config.yaml
translate: 0.06
loss: "softmax"
adamw_lr_other_params: 0.002
weight_decay: 0.3
Rows from block 15 of the image encoder of a small contrastive image-text model, named by matrix and row number. Rows with one number belong to one channel. Each number is 50 + 15 x the weight over its row's rms, rounded and kept within 0 to 99. All counts start at 0.
After each channel's rows are labels from the 100 images, of 14976, where the channel reaches its highest value: "responds to" is what is common among them; "colour at peak" is the nearest of a few named colours to the mean colour under the peak. Only what is clearly more common there than usual is listed. The data: photos with spoken descriptions (Open Images, Localized Narratives). In brackets: how many of the 100.
# conv1: bottleneck pointwise conv (encoder.blocks.17.conv1.weight, 96x208x1x1), inputs 0-103
# conv2: growth 3x3 conv (encoder.blocks.17.conv2.weight, 24x96x3x3, transposed, each kernel summed), outputs 0-23

conv1.74:41 38 27 57 39 50 52 62 45 53 63 44 45 39 51 60 54 41 61 35 34 95 58 77 24 58 58 40 62 04 59 62 51 54 77 47 47 19 71 43 51 43 39 58 25 69 35 62 38 54 57 41 54 27 64 40 57 18 46 40 52 58 56 58 42 48 54 31 40 33 58 53 28 30 62 48 44 44 50 46 52 56 58 58 34 35 47 61 61 51 61 52 53 20 51 67 21 39 32 32 63 83 61 27
conv2.74:39 40 58 25 43 41 58 45 54 63 50 30 36 36 51 49 36 51 23 17 18 34 49 43
responds to: text has "sky" (80); text has "trees" (79); text has "buildings" (31); text has "building" (30)
colour at peak: white (31)

conv1.36:66 26 55 67 81 63 78 32 42 66 54 50 51 25 59 46 63 46 43 58 43 68 44 26 53 43 78 49 41 29 60 41 50 67 72 51 46 41 49 49 43 27 49 27 38 39 24 43 43 62 66 56 61 46 62 50 44 29 48 47 32 61 33 46 36 29 57 47 39 63 45 54 38 59 32 29 56 53 39 55 62 40 53 58 48 52 65 94 88 60 54 39 40 32 46 61 58 59 51 19 76 60 43 29
conv2.36:64 30 25 27 73 45 40 29 48 52 62 39 20 52 49 58 53 55 31 32 31 47 49 63
responds to: text has "sky" (77); text has "trees" (65); text has "grass" (35)
colour at peak: grey (62)

conv1.40:51 56 48 39 51 60 77 30 59 59 33 44 40 51 88 54 69 57 44 39 66 65 48 36 40 49 44 49 57 28 32 39 62 37 97 41 49 43 38 20 49 49 55 61 55 35 56 58 51 51 48 52 55 58 55 57 83 42 38 73 52 53 42 33 76 47 39 68 44 28 54 59 60 50 56 52 49 47 53 46 88 72 70 60 54 62 57 37 28 39 15 40 51 29 67 27 51 71 45 28 29 43 28 45
conv2.40:42 37 41 42 46 48 30 33 68 43 37 50 43 42 19 45 34 42 17 30 28 31 55 50
responds to: text has "trees" (93); text has "sky" (79); text has "road" (28); text has "buildings" (28)
colour at peak: grey (65)

conv1.90:52 18 65 59 71 39 37 34 44 67 46 43 72 79 24 46 58 66 63 69 62 56 64 51 52 49 60 47 33 55 63 66 47 47 37 57 33 76 31 50 42 40 38 51 46 43 47 76 67 28 51 70 53 71 45 52 42 35 60 51 32 28 56 20 95 52 39 57 42 49 56 59 31 71 49 64 53 29 68 66 65 62 42 39 63 62 56 66 58 71 42 77 41 31 64 62 80 57 21 18 53 37 49 69
conv2.90:34 37 61 56 61 60 57 38 90 50 42 67 52 52 29 37 46 51 33 67 48 18 53 39
responds to: text has "trees" (85); text has "sky" (57); text has "people" (49); text has "road" (33)
colour at peak: grey (73)

conv1.81:61 49 42 58 43 44 46 45 51 40 27 56 57 22 64 39 45 37 64 76 99 42 66 45 43 58 62 26 46 42 13 30 27 40 59 55 54 31 38 48 53 30 68 38 44 72 38 63 55 43 40 52 52 81 36 38 34 55 34 60 54 37 45 37 40 49 42 64 68 53 64 52 27 25 42 64 24 57 50 23 49 42 44 28 48 51 52 55 59 25 47 41 59 63 48 43 51 32 37 41 14 39 28 70
conv2.81:36 50 50 39 58 36 48 67 24 43 65 32 59 43 66 27 57 35 27 31 37 42 20 57
responds to: text has "sky" (54); text has "buildings" (36)
colour at peak: black (35)

conv1.20:25 49 45 46 48 34 65 56 43 48 55 57 78 73 39 75 40 59 40 52 48 37 61 34 38 35 39 27 67 29 48 43 39 38 56 41 48 52 42 49 37 49 30 58 65 45 32 53 44 40 45 50 38 45 50 63 69 56 50 44 52 38 96 69 77 52 44 42 39 93 55 68 58 54 60 55 42 27 28 55 29 34 49 51 58 69 68 67 53 49 50 45 52 38 41 70 76 47 66 35 66 56 56 28
conv2.20:52 68 69 43 63 37 48 34 57 96 54 35 57 50 41 34 46 54 25 68 51 41 64 44
responds to: text has "trees" (74); text has "sky" (54); text has "road" (31)
colour at peak: grey (67)

conv1.5:55 49 43 41 36 40 63 53 47 70 48 62 58 59 58 49 74 49 39 44 35 41 62 55 48 54 68 62 32 24 68 55 28 28 33 13 58 86 24 48 66 62 28 48 54 18 38 64 26 30 29 31 27 44 33 53 62 45 50 32 15 35 38 55 47 31 56 25 61 63 26 53 27 66 35 50 48 60 56 36 55 79 50 73 57 33 54 47 48 30 52 32 99 53 23 21 78 55 52 35 67 49 47 54
conv2.5:52 54 33 16 53 64 65 42 60 48 55 33 68 47 30 51 39 64 16 65 56 31 37 52
responds to: text has "trees" (90); text has "sky" (62); text has "grass" (41)
colour at peak: brown (60)

conv1.47:34 25 29 36 51 59 40 67 37 19 61 68 43 35 44 87 38 37 38 24 89 43 36 62 27 67 46 49 52 59 63 52 62 61 41 44 35 59 51 43 29 61 26 35 43 59 53 81 53 65 39 54 44 40 57 32 59 38 40 43 27 75 29 47 27 37 61 40 22 56 75 48 48 32 38 83 42 37 50 40 33 47 69 39 40 42 27 69 56 65 34 56 32 28 52 63 61 32 49 73 37 46 64 45
conv2.47:43 34 50 45 47 33 38 37 39 46 35 45 39 48 98 42 40 35 46 26 26 50 52 55
responds to: text has "trees" (67); text has "sky" (63); text has "buildings" (31)
colour at peak: grey (61)

conv1.25:47 44 63 41 37 51 83 53 67 56 49 41 76 56 70 69 29 61 33 75 34 58 62 31 45 32 45 54 46 37 46 56 50 39 84 13 53 57 47 41 56 41 61 45 24 39 44 71 37 88 68 53 44 31 54 52 33 51 48 33 42 48 19 21 32 54 50 61 31 38 67 49 47 39 47 40 42 74 49 41 43 61 30 56 57 49 49 79 68 33 52 60 45 79 75 61 38 67 42 41 28 35 25 52
conv2.25:53 36 41 31 71 32 49 30 51 38 38 31 26 51 53 76 37 67 64 26 30 55 44 55
responds to: text has "trees" (67); text has "sky" (56)
colour at peak: grey (63)

conv1.24:62 42 40 46 39 42 71 30 41 46 54 30 43 53 30 37 40 36 83 31 63 58 64 52 39 44 52 66 74 63 60 38 47 57 42 40 55 47 82 42 57 83 72 69 62 62 55 58 54 72 57 50 43 48 63 61 68 40 54 48 43 25 43 45 42 34 35 49 35 78 26 74 60 53 12 31 55 35 76 54 93 33 32 86 38 56 34 34 66 17 61 76 48 33 68 38 57 17 42 69 48 66 38 64
conv2.24:40 40 88 41 41 45 33 76 37 62 50 48 60 35 66 39 30 36 43 30 39 43 37 39
responds to: text has "trees" (89); text has "sky" (80); text has "grass" (27)
colour at peak: grey (67)

conv1.57:81 57 54 47 71 38 52 61 55 55 58 52 25 35 74 34 42 46 54 49 56 54 43 58 69 56 58 59 43 40 41 59 49 71 43 55 59 62 08 40 58 50 46 43 52 85 49 26 35 41 57 56 54 37 82 59 69 52 39 34 39 59 45 62 31 66 70 12 56 48 60 42 56 24 44 65 49 25 44 38 57 64 65 31 51 28 67 52 52 46 74 45 41 43 53 65 44 36 45 60 37 33 57 36
conv2.57:41 40 52 48 41 39 67 91 35 75 34 55 38 46 65 37 51 38 38 32 26 43 48 63
responds to: text has "sky" (81); text has "buildings" (43)
colour at peak: grey (66)