A small contrastive image-text model, trained from scratch.
Model: 48-pixel images, encoder arch densenet, encoder norm batchnorm, encoder activation relu, encoder depths [4, 7, 7], text encoder layers 6.
Training: muon at rate 0.0052, 4200 steps, batches of 128.
Rows from block 15 of the image encoder of a small contrastive image-text model, named by matrix and row number. Each number is 50 + 10 x the weight over its row's rms, rounded and kept within 0 to 99. All counts start at 0.
After each channel's rows are labels from the 100 images, of 14976, where the channel reaches its highest value: "responds to" is what is common among them. Only what is clearly more common there than usual is listed. The data: photos with spoken descriptions (Open Images, Localized Narratives).
# conv1: bottleneck pointwise conv (encoder.blocks.17.conv1.weight, 96x208x1x1), inputs 104-207

conv1.72:47 48 39 61 58 59 58 41 55 62 70 53 56 57 44 44 42 45 41 49 74 45 44 53 39 37 46 52 53 44 68 42 51 56 54 55 48 53 60 33 37 58 59 49 44 37 55 55 51 37 60 43 44 32 47 56 52 52 41 62 47 41 54 53 39 42 47 48 53 57 50 39 55 60 47 31 35 71 35 35 41 42 30 40 55 76 53 35 50 39 55 55 49 66 46 65 50 51 40 63 32 42 51 61
responds to: text has "people"; text has "buildings"; text has "road"

conv1.52:51 50 59 52 43 46 53 44 50 68 51 40 62 54 62 49 48 39 79 62 62 46 44 53 38 45 48 51 52 43 71 41 51 48 61 40 52 50 42 42 40 46 50 45 46 57 50 44 47 51 56 46 44 52 57 32 52 41 57 48 39 36 77 48 43 40 24 49 50 72 48 45 48 59 42 59 52 45 48 50 41 40 36 65 45 57 62 54 48 61 44 27 55 53 42 50 34 47 51 59 65 45 58 36
responds to: text has "table"

conv1.17:36 58 55 46 52 52 61 60 45 37 38 53 54 50 55 29 53 51 60 45 58 54 56 43 49 66 55 42 46 49 37 55 47 51 48 63 60 48 59 44 48 51 48 54 44 47 48 50 50 55 42 50 41 30 38 47 56 41 45 48 62 63 63 48 58 43 66 60 41 60 64 50 46 42 55 79 64 35 49 43 26 52 65 38 45 44 63 42 38 40 44 62 46 61 53 57 30 62 40 50 55 51 46 73
responds to: text has "trees"; text has "sky"; text has "grass"; text has "road"

conv1.20:50 57 41 46 40 33 50 69 39 73 50 58 54 44 61 56 40 61 58 55 59 48 53 37 56 57 56 57 61 56 67 66 49 42 51 45 68 52 58 51 66 63 44 55 45 44 48 36 49 48 60 36 33 45 60 47 64 70 62 70 49 59 55 62 68 49 60 32 67 65 73 51 53 52 43 46 57 50 56 47 62 39 66 74 46 43 44 54 37 51 72 55 55 38 31 53 56 39 45 47 61 53 74 44
responds to: text has "trees"; text has "sky"; text has "road"

conv1.68:40 58 55 50 56 54 51 48 61 47 44 47 49 62 41 59 65 59 60 50 49 58 49 61 46 25 40 52 55 28 55 52 47 65 47 54 40 57 42 61 48 58 63 40 43 51 65 50 47 56 55 33 57 53 63 55 54 49 43 53 35 51 63 53 38 40 38 55 43 43 78 28 58 43 48 48 55 49 52 53 50 41 38 27 48 47 46 56 58 55 54 56 49 45 78 50 43 46 51 41 47 45 40 57
responds to: text has "trees"; text has "grass"

conv1.22:57 44 59 49 50 38 45 70 64 60 58 55 35 33 36 48 59 49 38 43 41 42 51 41 52 43 46 37 53 58 47 44 49 41 60 48 61 68 53 34 46 43 68 38 40 52 52 50 50 37 45 60 60 44 54 48 50 52 43 40 42 67 50 55 59 47 53 33 53 61 43 50 45 49 49 34 51 34 52 78 30 67 42 48 31 45 49 31 48 39 43 19 46 50 36 71 20 52 42 37 52 40 40 45
responds to: text has "road"; text has "vehicles"

conv1.37:30 64 68 47 53 55 52 61 62 53 43 57 63 64 53 66 44 49 59 63 65 41 51 47 46 51 42 48 45 43 54 61 44 28 53 50 48 53 62 45 38 67 60 51 46 53 45 42 55 42 39 30 67 55 47 48 45 50 38 41 45 57 55 36 61 49 43 54 47 70 45 61 33 49 74 49 37 74 50 23 64 36 53 55 44 56 36 47 53 54 50 41 42 48 48 40 40 44 62 61 50 32 46 48
responds to: text has "table"

conv1.36:49 45 54 51 55 57 42 45 51 52 56 44 36 25 50 51 43 41 66 55 64 44 45 62 40 60 38 55 59 45 46 54 44 42 40 54 36 60 45 36 40 42 52 47 71 51 40 53 60 41 51 64 56 63 45 60 61 50 38 38 62 47 48 45 54 46 72 54 61 50 67 48 40 46 54 42 47 38 40 28 46 51 64 85 55 68 45 28 43 61 63 54 53 39 57 58 50 38 78 67 47 50 48 49
responds to: text has "sky"; text has "trees"; text has "grass"

conv1.92:50 53 55 41 42 38 51 41 44 52 35 37 47 72 46 47 52 42 44 43 47 42 55 56 47 50 60 42 32 48 44 54 43 42 40 45 39 44 55 46 49 63 53 51 45 51 64 54 45 41 31 46 37 42 57 49 27 58 31 43 48 41 35 40 46 41 61 44 47 69 49 54 45 48 48 29 43 32 43 48 55 51 25 39 72 63 57 46 49 51 52 46 45 63 33 49 47 49 49 50 49 20 45 42
responds to: text has "table"

conv1.33:44 48 38 54 48 31 61 47 62 44 68 54 53 36 68 31 52 50 62 48 51 71 58 56 45 55 72 44 48 56 43 41 41 50 52 44 41 58 66 53 50 63 61 46 48 53 45 37 47 69 42 53 44 41 42 48 46 58 57 48 53 59 68 45 45 60 51 46 49 43 57 54 37 58 65 57 45 52 32 38 45 69 74 46 34 71 62 58 51 41 51 58 59 49 56 42 41 49 66 57 65 57 56 46
responds to: text has "people"

conv1.34:49 54 41 29 31 43 51 48 47 42 47 61 59 47 55 48 45 34 49 59 33 51 66 57 46 46 49 56 46 62 51 47 62 53 59 61 45 43 59 51 37 47 61 47 50 50 57 41 59 59 37 48 73 63 48 58 55 44 57 52 59 42 47 58 69 46 30 48 56 61 52 60 57 45 34 64 48 47 40 30 59 70 70 46 44 36 40 46 52 48 40 34 54 45 48 50 35 58 50 63 46 58 34 39
responds to: text has "people"; text has "group"

conv1.60:57 50 51 61 67 47 41 65 45 57 63 58 47 57 35 29 44 46 29 40 71 55 67 41 41 55 37 50 58 61 38 53 53 56 84 55 41 54 49 62 35 42 49 55 59 59 59 42 48 50 50 51 49 42 51 56 44 50 62 49 53 69 44 29 35 48 60 52 56 52 38 70 60 45 46 56 48 49 55 58 37 40 57 42 58 52 54 61 48 35 39 69 45 61 70 60 42 37 54 34 69 60 48 54
responds to: text has "trees"; text has "sky"; text has "buildings"; text has "road"

conv1.35:40 37 62 42 28 31 42 45 58 51 50 66 38 49 39 35 55 57 31 47 46 75 61 43 51 39 59 73 49 45 60 52 40 57 45 78 43 55 44 36 43 68 49 54 56 45 59 65 44 48 49 62 67 56 52 43 64 46 37 39 55 63 49 62 68 43 48 40 52 48 50 64 45 54 48 40 55 58 40 39 49 42 39 58 48 47 43 38 41 51 44 35 42 56 45 43 52 27 42 53 69 63 39 51
responds to: text has "people"; text has "wall"; text has "sitting"