A small contrastive image-text model, trained from scratch: encoder arch densenet, 50862 training examples.
Rows from block 6 of the image encoder, named by matrix and row number. Rows with one number belong to one channel. Each number is 128 + 32 x the weight over its row's rms, rounded and kept within 0 to 255. All counts start at 0. After the name is the row's rms in percent of the matrix's.
# conv1: bottleneck pointwise conv (encoder.blocks.7.conv1.weight, 96x128x1x1), inputs 0-127
# conv2: growth 3x3 conv (encoder.blocks.7.conv2.weight, 24x96x3x3, transposed), outputs 0-23, a 3x3 kernel for each
conv1.88 108 [130 101 131 137  53 112 149  85  93 103 158 106 120 111 112 101 158 122 114 143  94  99 129 138 144 167 109 134 203 167 111  80  82 148 135 131 144  97 166 125 124 164 182  85 167  89 148  92 140  89 110 118  92 116 142  83  95  69 105 136 125 147  98 109 111  81 180  35 103 162 191  91  95 107  77 105 106 146 100 150 138 146 144 142 118 209 138  75 146 135 104 120  85 137 115  97 153 222 180 146 110 110 118  97 101 142  85 132 202  90 135 141 142 130 107 125 129  98 163  96  99  95 133 128 128  92 128 118]
conv2.88 090 [ 86  79  69 113 137 103 182 165 141 107 121 127  97 121 159 131 145 173 135 110 100  83 100 111 167 150 168 138 110 112 160  95 144 174 101 125 175 169 142 170 178 171 133 140 143 115 122  67 133 105  85 156 158 130  97 108 119 124 125 119 114 131 158 181 172 139 168 185 153 151 200 175  72 107 118 126 145 139 120 128 135  75 149 112 148 201 159  73  91 103 180 137 110 174 141 106 100  78  70 183 190 158 122 137 127 139 145 127 121 160 144 125 153 141 107 132 112 156 121 136 155 145  91 129 107 105 100  81 107 102 104 111  64  94 127 115  90 160 169 146 177 195 164 161 105  67  75 109  83  97 111  83  94 108 100  84  93  82  87  82  54  53 102 125 130 115 119 114 101 116 125 179 136 104 134 153 111 156 129  97  84  64 108 145 186 139  84  93 100 128 174 141 155 160 142 123 124  96 116 137  98 115 178 126  83 138 101  96 150 170 130 141 179  82 101 145]
conv1.89 101 [161 158  87 122 141 141 103 149 127 127 135 149  95 139 129 123 191 120 136  89 155 142 178 112 140 101 179 134 175 172 143 110  83 166 119 164 123 108 133  93  47  89 107  99 124 102 126 130 145  86 121 191 120  72  94  58 102  89  80  90 161 137 123  93 171  99 106  56 125  91 164 199 135  96 200  94 167  79 147 102 124 159 141 153 185  67 170 112 108 117 107 110 143 107 136 116 147 130 145 137  99 132  94 116 126  64 123 121 133 177 139 164  96 124 167 150 177  91 151 110 151 198 106 142 111 145 140 122]
conv2.89 112 [ 91 112  78 140 130  80 148 130  93 121 103 148 119 134 136 101 131 160  86 127  81 106 157 135 116 139 106  75 105 132  51 152 174 108 108 140 148 123 140 116 137 115  99 131 111  79  79  54 109 136 120  82 130 111 147 136 121 116 101  81  64  85 110 111 110 151 160 162 150 170 164 159 128 112 125 123 127 116 118 137 141  47  58  99  83 119 153 103 129 144 140 124 109  89  77 145  83 111 167 148 129  67 135 105  48 175 130  96 126  90 103 121  90  86 130 145 166 164 128  88 223 168  70 154 114 108 121 138 128 126 130 154 119 135 159 104 110 109 119 131 111 107 112 108 156 163 142 153 154 136 140 146 124 111 131 115 118 128 105 111  84  66 111 144 111  97 134 137 133 127 101 137  90 112 154 113  97 125 105  88 148 134 146  88 101 103  72  65  63 165 205 136 111  81  57  63  83  77 130  98 146  75 110  89 100 153 135 179 158  99 180 172  57 162 154  45]
conv1.90 111 [127 154 153 122 110 150 129 159 119 124  57 163  94 106 116  89 139 111 136 185 122 119 122 109  89 100 137 167 148  99 156  99 157 152 106 104 121 132 168  72 129 145 138 158 203 132 185 164 100 177 128 115 107  96  94 155  86 138 119  96 120 137 180 117 161 119 123 130 192  94 123 104 202 125 107 126  87 174 149  79 179 145  75 149 100  61 141 118  95 122 125 134 141 169 182  63 179 169 167 120 113 160 101 129  71  57 112 151 140 147 102 147 103 180 140  84  70 117 140  87 110 123  73 158 130 115 157 135]
conv2.90 073 [148 167 113 152 200 140 113 143 117 118  95  82  96  88 129  96  96 160 125 125 176  81  88 102 110 113 127 151  88  85 102  88 105 118 107 135  92 125 127  72  68  69  76 134 107  67 104  89  85 106  61 136 106  84  89  80 119 117 137 177 190 188 160 108 111  99 123 136 118 120 127 146 106 136  88 132 149 113  96 106 123 131 157  79  96 129  78  90 103 127 117 122 122 113 146 135 108 127 139  93  98  88 109 102 135 118 117 143 171 133  79 172  83  84 155  87  96  55  82 171 127 163 156 121 161 147  89  84 123 143  89 116 184  95  96 149 116 121 121  92  97 102  65 105 100 127 163  93 160 185  66 112 129  83 100 118  85  96 153  69  97  83 105  77 131 111  96 142  83 109 199 109  56  90 147 189 173 118  95 122 162 130 130 207 162 147 118 165 114 111 135 144  70 102 139 100  74  88 113 139 155 134 163 135 141 127 158 123 136 107 120 102 102 135 144 118]
conv1.91 110 [ 90 129 138 136 127 132 130 129  96 137  82 137 206 164 113 130  93 113 104 136 123 107 117  89  71 162 127 228  64  98 107 167 122 130 124 152 111  82 101  94 146 159 115 140 112  86 155  99 118 105  70  92 122 123 137 126 119  98 144 141 185 134 129 127 114 117 146 121 139 152  93 131  91 117 174 140  76 158  75 121 116 164 158 125 112 136 173 117 109 170  55 142 175 142 111 213 128 130 214 133 127 166 176 110 119 143  63 156 154 141 117 131 139 117  72  74 161 103  96  63 130  82 134  78 130  99 161 126]
conv2.91 107 [ 83  49  99 119  98 118 148 114 124 110 135 119 136 145 116 153 134 136 126 123 102 118  98  84 139 139  96 134 160 175 164 175 126 159 166 126 110 135 134 141 130 113  83  87  98 102  73  95  95 112  74  87 130 106 106 125 118  94  88  91 121 106 107 133  98 103 120  81 108 141 115 152 109 102 139 176 139 138 152 123 105 108 135  88 145 196 154 148 204  96 130 142 182 112 164 118 153 144  64 202 161  76 160 146  93 111 157 115 135 124 128 114 148 129  94 112 105 103 107 112 136 153  73 164 179 119 177 198 193 171 170 147 189 173 155 151 179 128 133 143 146 179 203 204  84  81  81  61  79  73  78  93  88 119  94  77  79  84 113  86  77 101 124 135 134 135 133 128  88  96 104 148 103 109 105  90 121 112  78 146 130 118 117 154 157 122 111  79 133 122 109 153 168  74 154 190 106 142  89  80  97 127 107 106 161 196 134 120 123 129 127 162 114 115 114 134]