config.yaml
encoder_arch: "densenet"
model: "contrastive image-text model"
dataset: "photos with spoken descriptions (Open Images, Localized Narratives)"
train_examples: 50862
image_size: 48
crop_scale_min: 0.7
horizontal_flip: false
translate: 0.06
color_jitter: 0.1
tokenizer: "word"
vocab_size: 4585
loss: "softmax"
embed_dim: 384
encoder_norm: "batchnorm"
encoder_activation: "relu"
encoder_depths: [4, 7, 7]
encoder_kernel_size: 3
encoder_stem: "deep"
encoder_growth_rate: 24
text_encoder_causal: false
text_encoder_width: 192
text_encoder_layers: 6
text_encoder_norm: "rmsnorm"
text_encoder_norm_position: "pre"
text_encoder_activation: "swiglu"
text_encoder_mlp_ratio: 4
text_encoder_head_dim: 64
text_encoder_fused_qkv: false
text_encoder_bias: "all"
text_encoder_qk_norm: true
text_encoder_parallel_block: false
text_encoder_inner_norm: false
text_encoder_positions: "sincos"
init: "small_normal"
residual_init: "none"
optimizer: "muon"
muon_scale: "match_rms_adamw"
lr: 0.0052
momentum: 0.95
nesterov: true
orthogonalizer: "polar_express"
adamw_lr_other_params: 0.002
grad_clip: 1.0
steps: 4200
batch_size: 128
epochs: 10.6
lr_schedule: "wsd"
decay_fraction: 0.2
final_lr_fraction: 0.05
warmup_steps: 120
weight_decay: 0.3
adamw_weight_decay_other_params: 0.01
Rows from block 12 of the image encoder of a small contrastive image-text model, named by matrix and row number. Each number is 128 + 24 x the weight over its row's rms, rounded and kept within 0 to 255. All counts start at 0. Numbers have three digits each. After the name is the row's rms in percent of the matrix's.
After each channel's rows are labels from the 100 images, of 14976, where the channel reaches its highest value: "colour at peak" is the nearest of a few named colours to the mean colour under the peak. Only what is clearly more common there than usual is listed. The data: photos with spoken descriptions (Open Images, Localized Narratives).
# conv1: bottleneck pointwise conv (encoder.blocks.14.conv1.weight, 96x136x1x1), inputs 68-135

conv1.82 102:120189140151107121136131141137130114108111115106162120131146128102107128093085091108170118176076108133144152145133145146143131130173139142101134129129111076138117133099154086124097070107131077107093119080
colour at peak: pink

conv1.92 100:139157131156131135126158181086113151131113149127089098135140148150113143137140122114143124151140165106090138156140140111165139098115119165132123125110131103114063135167175128139177134118127080075116166091
colour at peak: grey

conv1.75 100:135123146122117100121137089112116151093127155132085184159102121122082133113122106084122145141159133103138152114155185122119140140137163112132126156122087156100115160142115114143183148085119124143087154137
colour at peak: black

conv1.19 110:127166120151124091102125121119131117141141125150141136103151142125116112132111105153186126116104132138106083150127081115175131095132097110095091106111138137120177149149098075098124145113094130130111121167
colour at peak: grey

conv1.48 095:083150126125088107138130116129100161148128115137110098161157105155127091128088180152146098162139103102165157119133143162188138136100103131158177132113149126116126129151137115132153118116118129104108108181
colour at peak: blue

conv1.94 097:157113149114153127142132095134125104114122106128140167069098137106178126157113121126120137118162086153123134103112139097143108110117130153130132169093138119114143163117148110133098169122139139100121113140
colour at peak: black

conv1.73 100:133138147139105109104116114123105158117140143120131107137142158133130112138147067098146140134118126130165139135162120098120110099124059126093120154172109135157153147113125169103089073109096143162137132136
colour at peak: grey

conv1.2 097:142135142082132146108162155109110121162139092089138168131130141123130118125192160122107151171115207152131114119127109112124141134112129173133128123120109104133160168101087128135161130144131142133155133202
colour at peak: pink

conv1.58 100:096113108137157122124123169105133136126072149151095142147154131165100127127156127112146103166153151133114112167122137108128094102114156095100149123097150115142083085142132159163098116093109074098148140104
colour at peak: grey

conv1.64 099:138110097124099123108108117114106115135116104102095123141151129136142134133082171111106125136146122116143160117147124140120093132138118159130123146162146197108133139166156092118102098103100133091125124178
colour at peak: blue

conv1.65 094:112146137128131141079108158103142131129107148122147117136176092114137128117132099146126126147142110120126112121108148172120108116132090133122095102096189160147130177127119151158109111109107123094104147164
colour at peak: black

conv1.91 102:148124108080093156147126091135201119138147115146156155133125132095150117178133144100145152138107148133121130127137164104143126107119134138160132119102095107091179147114130124129147111084137121086139103139
colour at peak: black

conv1.83 099:092134104117135153090107120129120096139119112111126114133146168095119131102151135143129094121092102133142128091169144118113118159136152146086093141097108116145155167132090162169091147129113151108124169137
colour at peak: grey

conv1.25 102:148131083162147121128127132172126120146134160152160104114118141127138096147120124140082133133132104158129138104118149098123141121100132094136133096127174126136128124125160096135135134152182121129116105111
colour at peak: black

conv1.26 096:113107134164130126136100123113125144109151132133172197101109112126137126130094108146098091151129100142117125121175164126105151122110125117155126121108168106138116101144128149103145114133161106077102147118
colour at peak: grey

conv1.78 108:153107148152138125152155133109124117110118110126088119148133146125157087112144088129126108139136150084127136155119170138162108134135134157090108096126130115147145120108161130189090101129120141190111104109
colour at peak: pink

conv1.86 104:144108153144156127091144126088128159125120134151154099107099112073066073129086099128123146179127118122107144159171125147110144128090172127109143153091138158176100149084136112157140125132131119098151148128
colour at peak: pink

conv1.39 095:169127126143156126135133168149133089112146161110125173145130134150123142113134130096156123130132114131164144145100093110157137092196190141193115117086149124122109128106120112126163147127116114112122173177
colour at peak: pink

conv1.10 099:170141185145111112127145121109110118137172125103174127123172140132118155133137114148140179111169121121118106151161046151109121156120111148147120113116137101127122129136109151118126114209126121150118111158
colour at peak: grey

conv1.89 102:153130154140145144106158171127140157122113110139129122137121105090107132089097150166114094147131144109151115125123111096158124139129147133141158132110156137158088096169177164131113114134118077119141123148
colour at peak: grey

conv1.21 103:085118118099110170123132135085115129146133113136149111160155131140114127114110165115115173137124150146107156135094106163111105175102084138131123207129128147117123164103119089157086123115149073104120145108
colour at peak: pink

conv1.32 102:180120127139138125142112106093091088112142145163142144147135132100179119137111146130115112085138129134089143150121147123135155149107132157137142125136147090130129126100156141102099103111157140117155103151
colour at peak: black

conv1.43 096:168122129157148142117151161132123167083147116143125159156145135109125152138119155105137113132108143106129160134096151107110113097120117126162158149096150130123152159101155115153093099133168167166149149203
colour at peak: black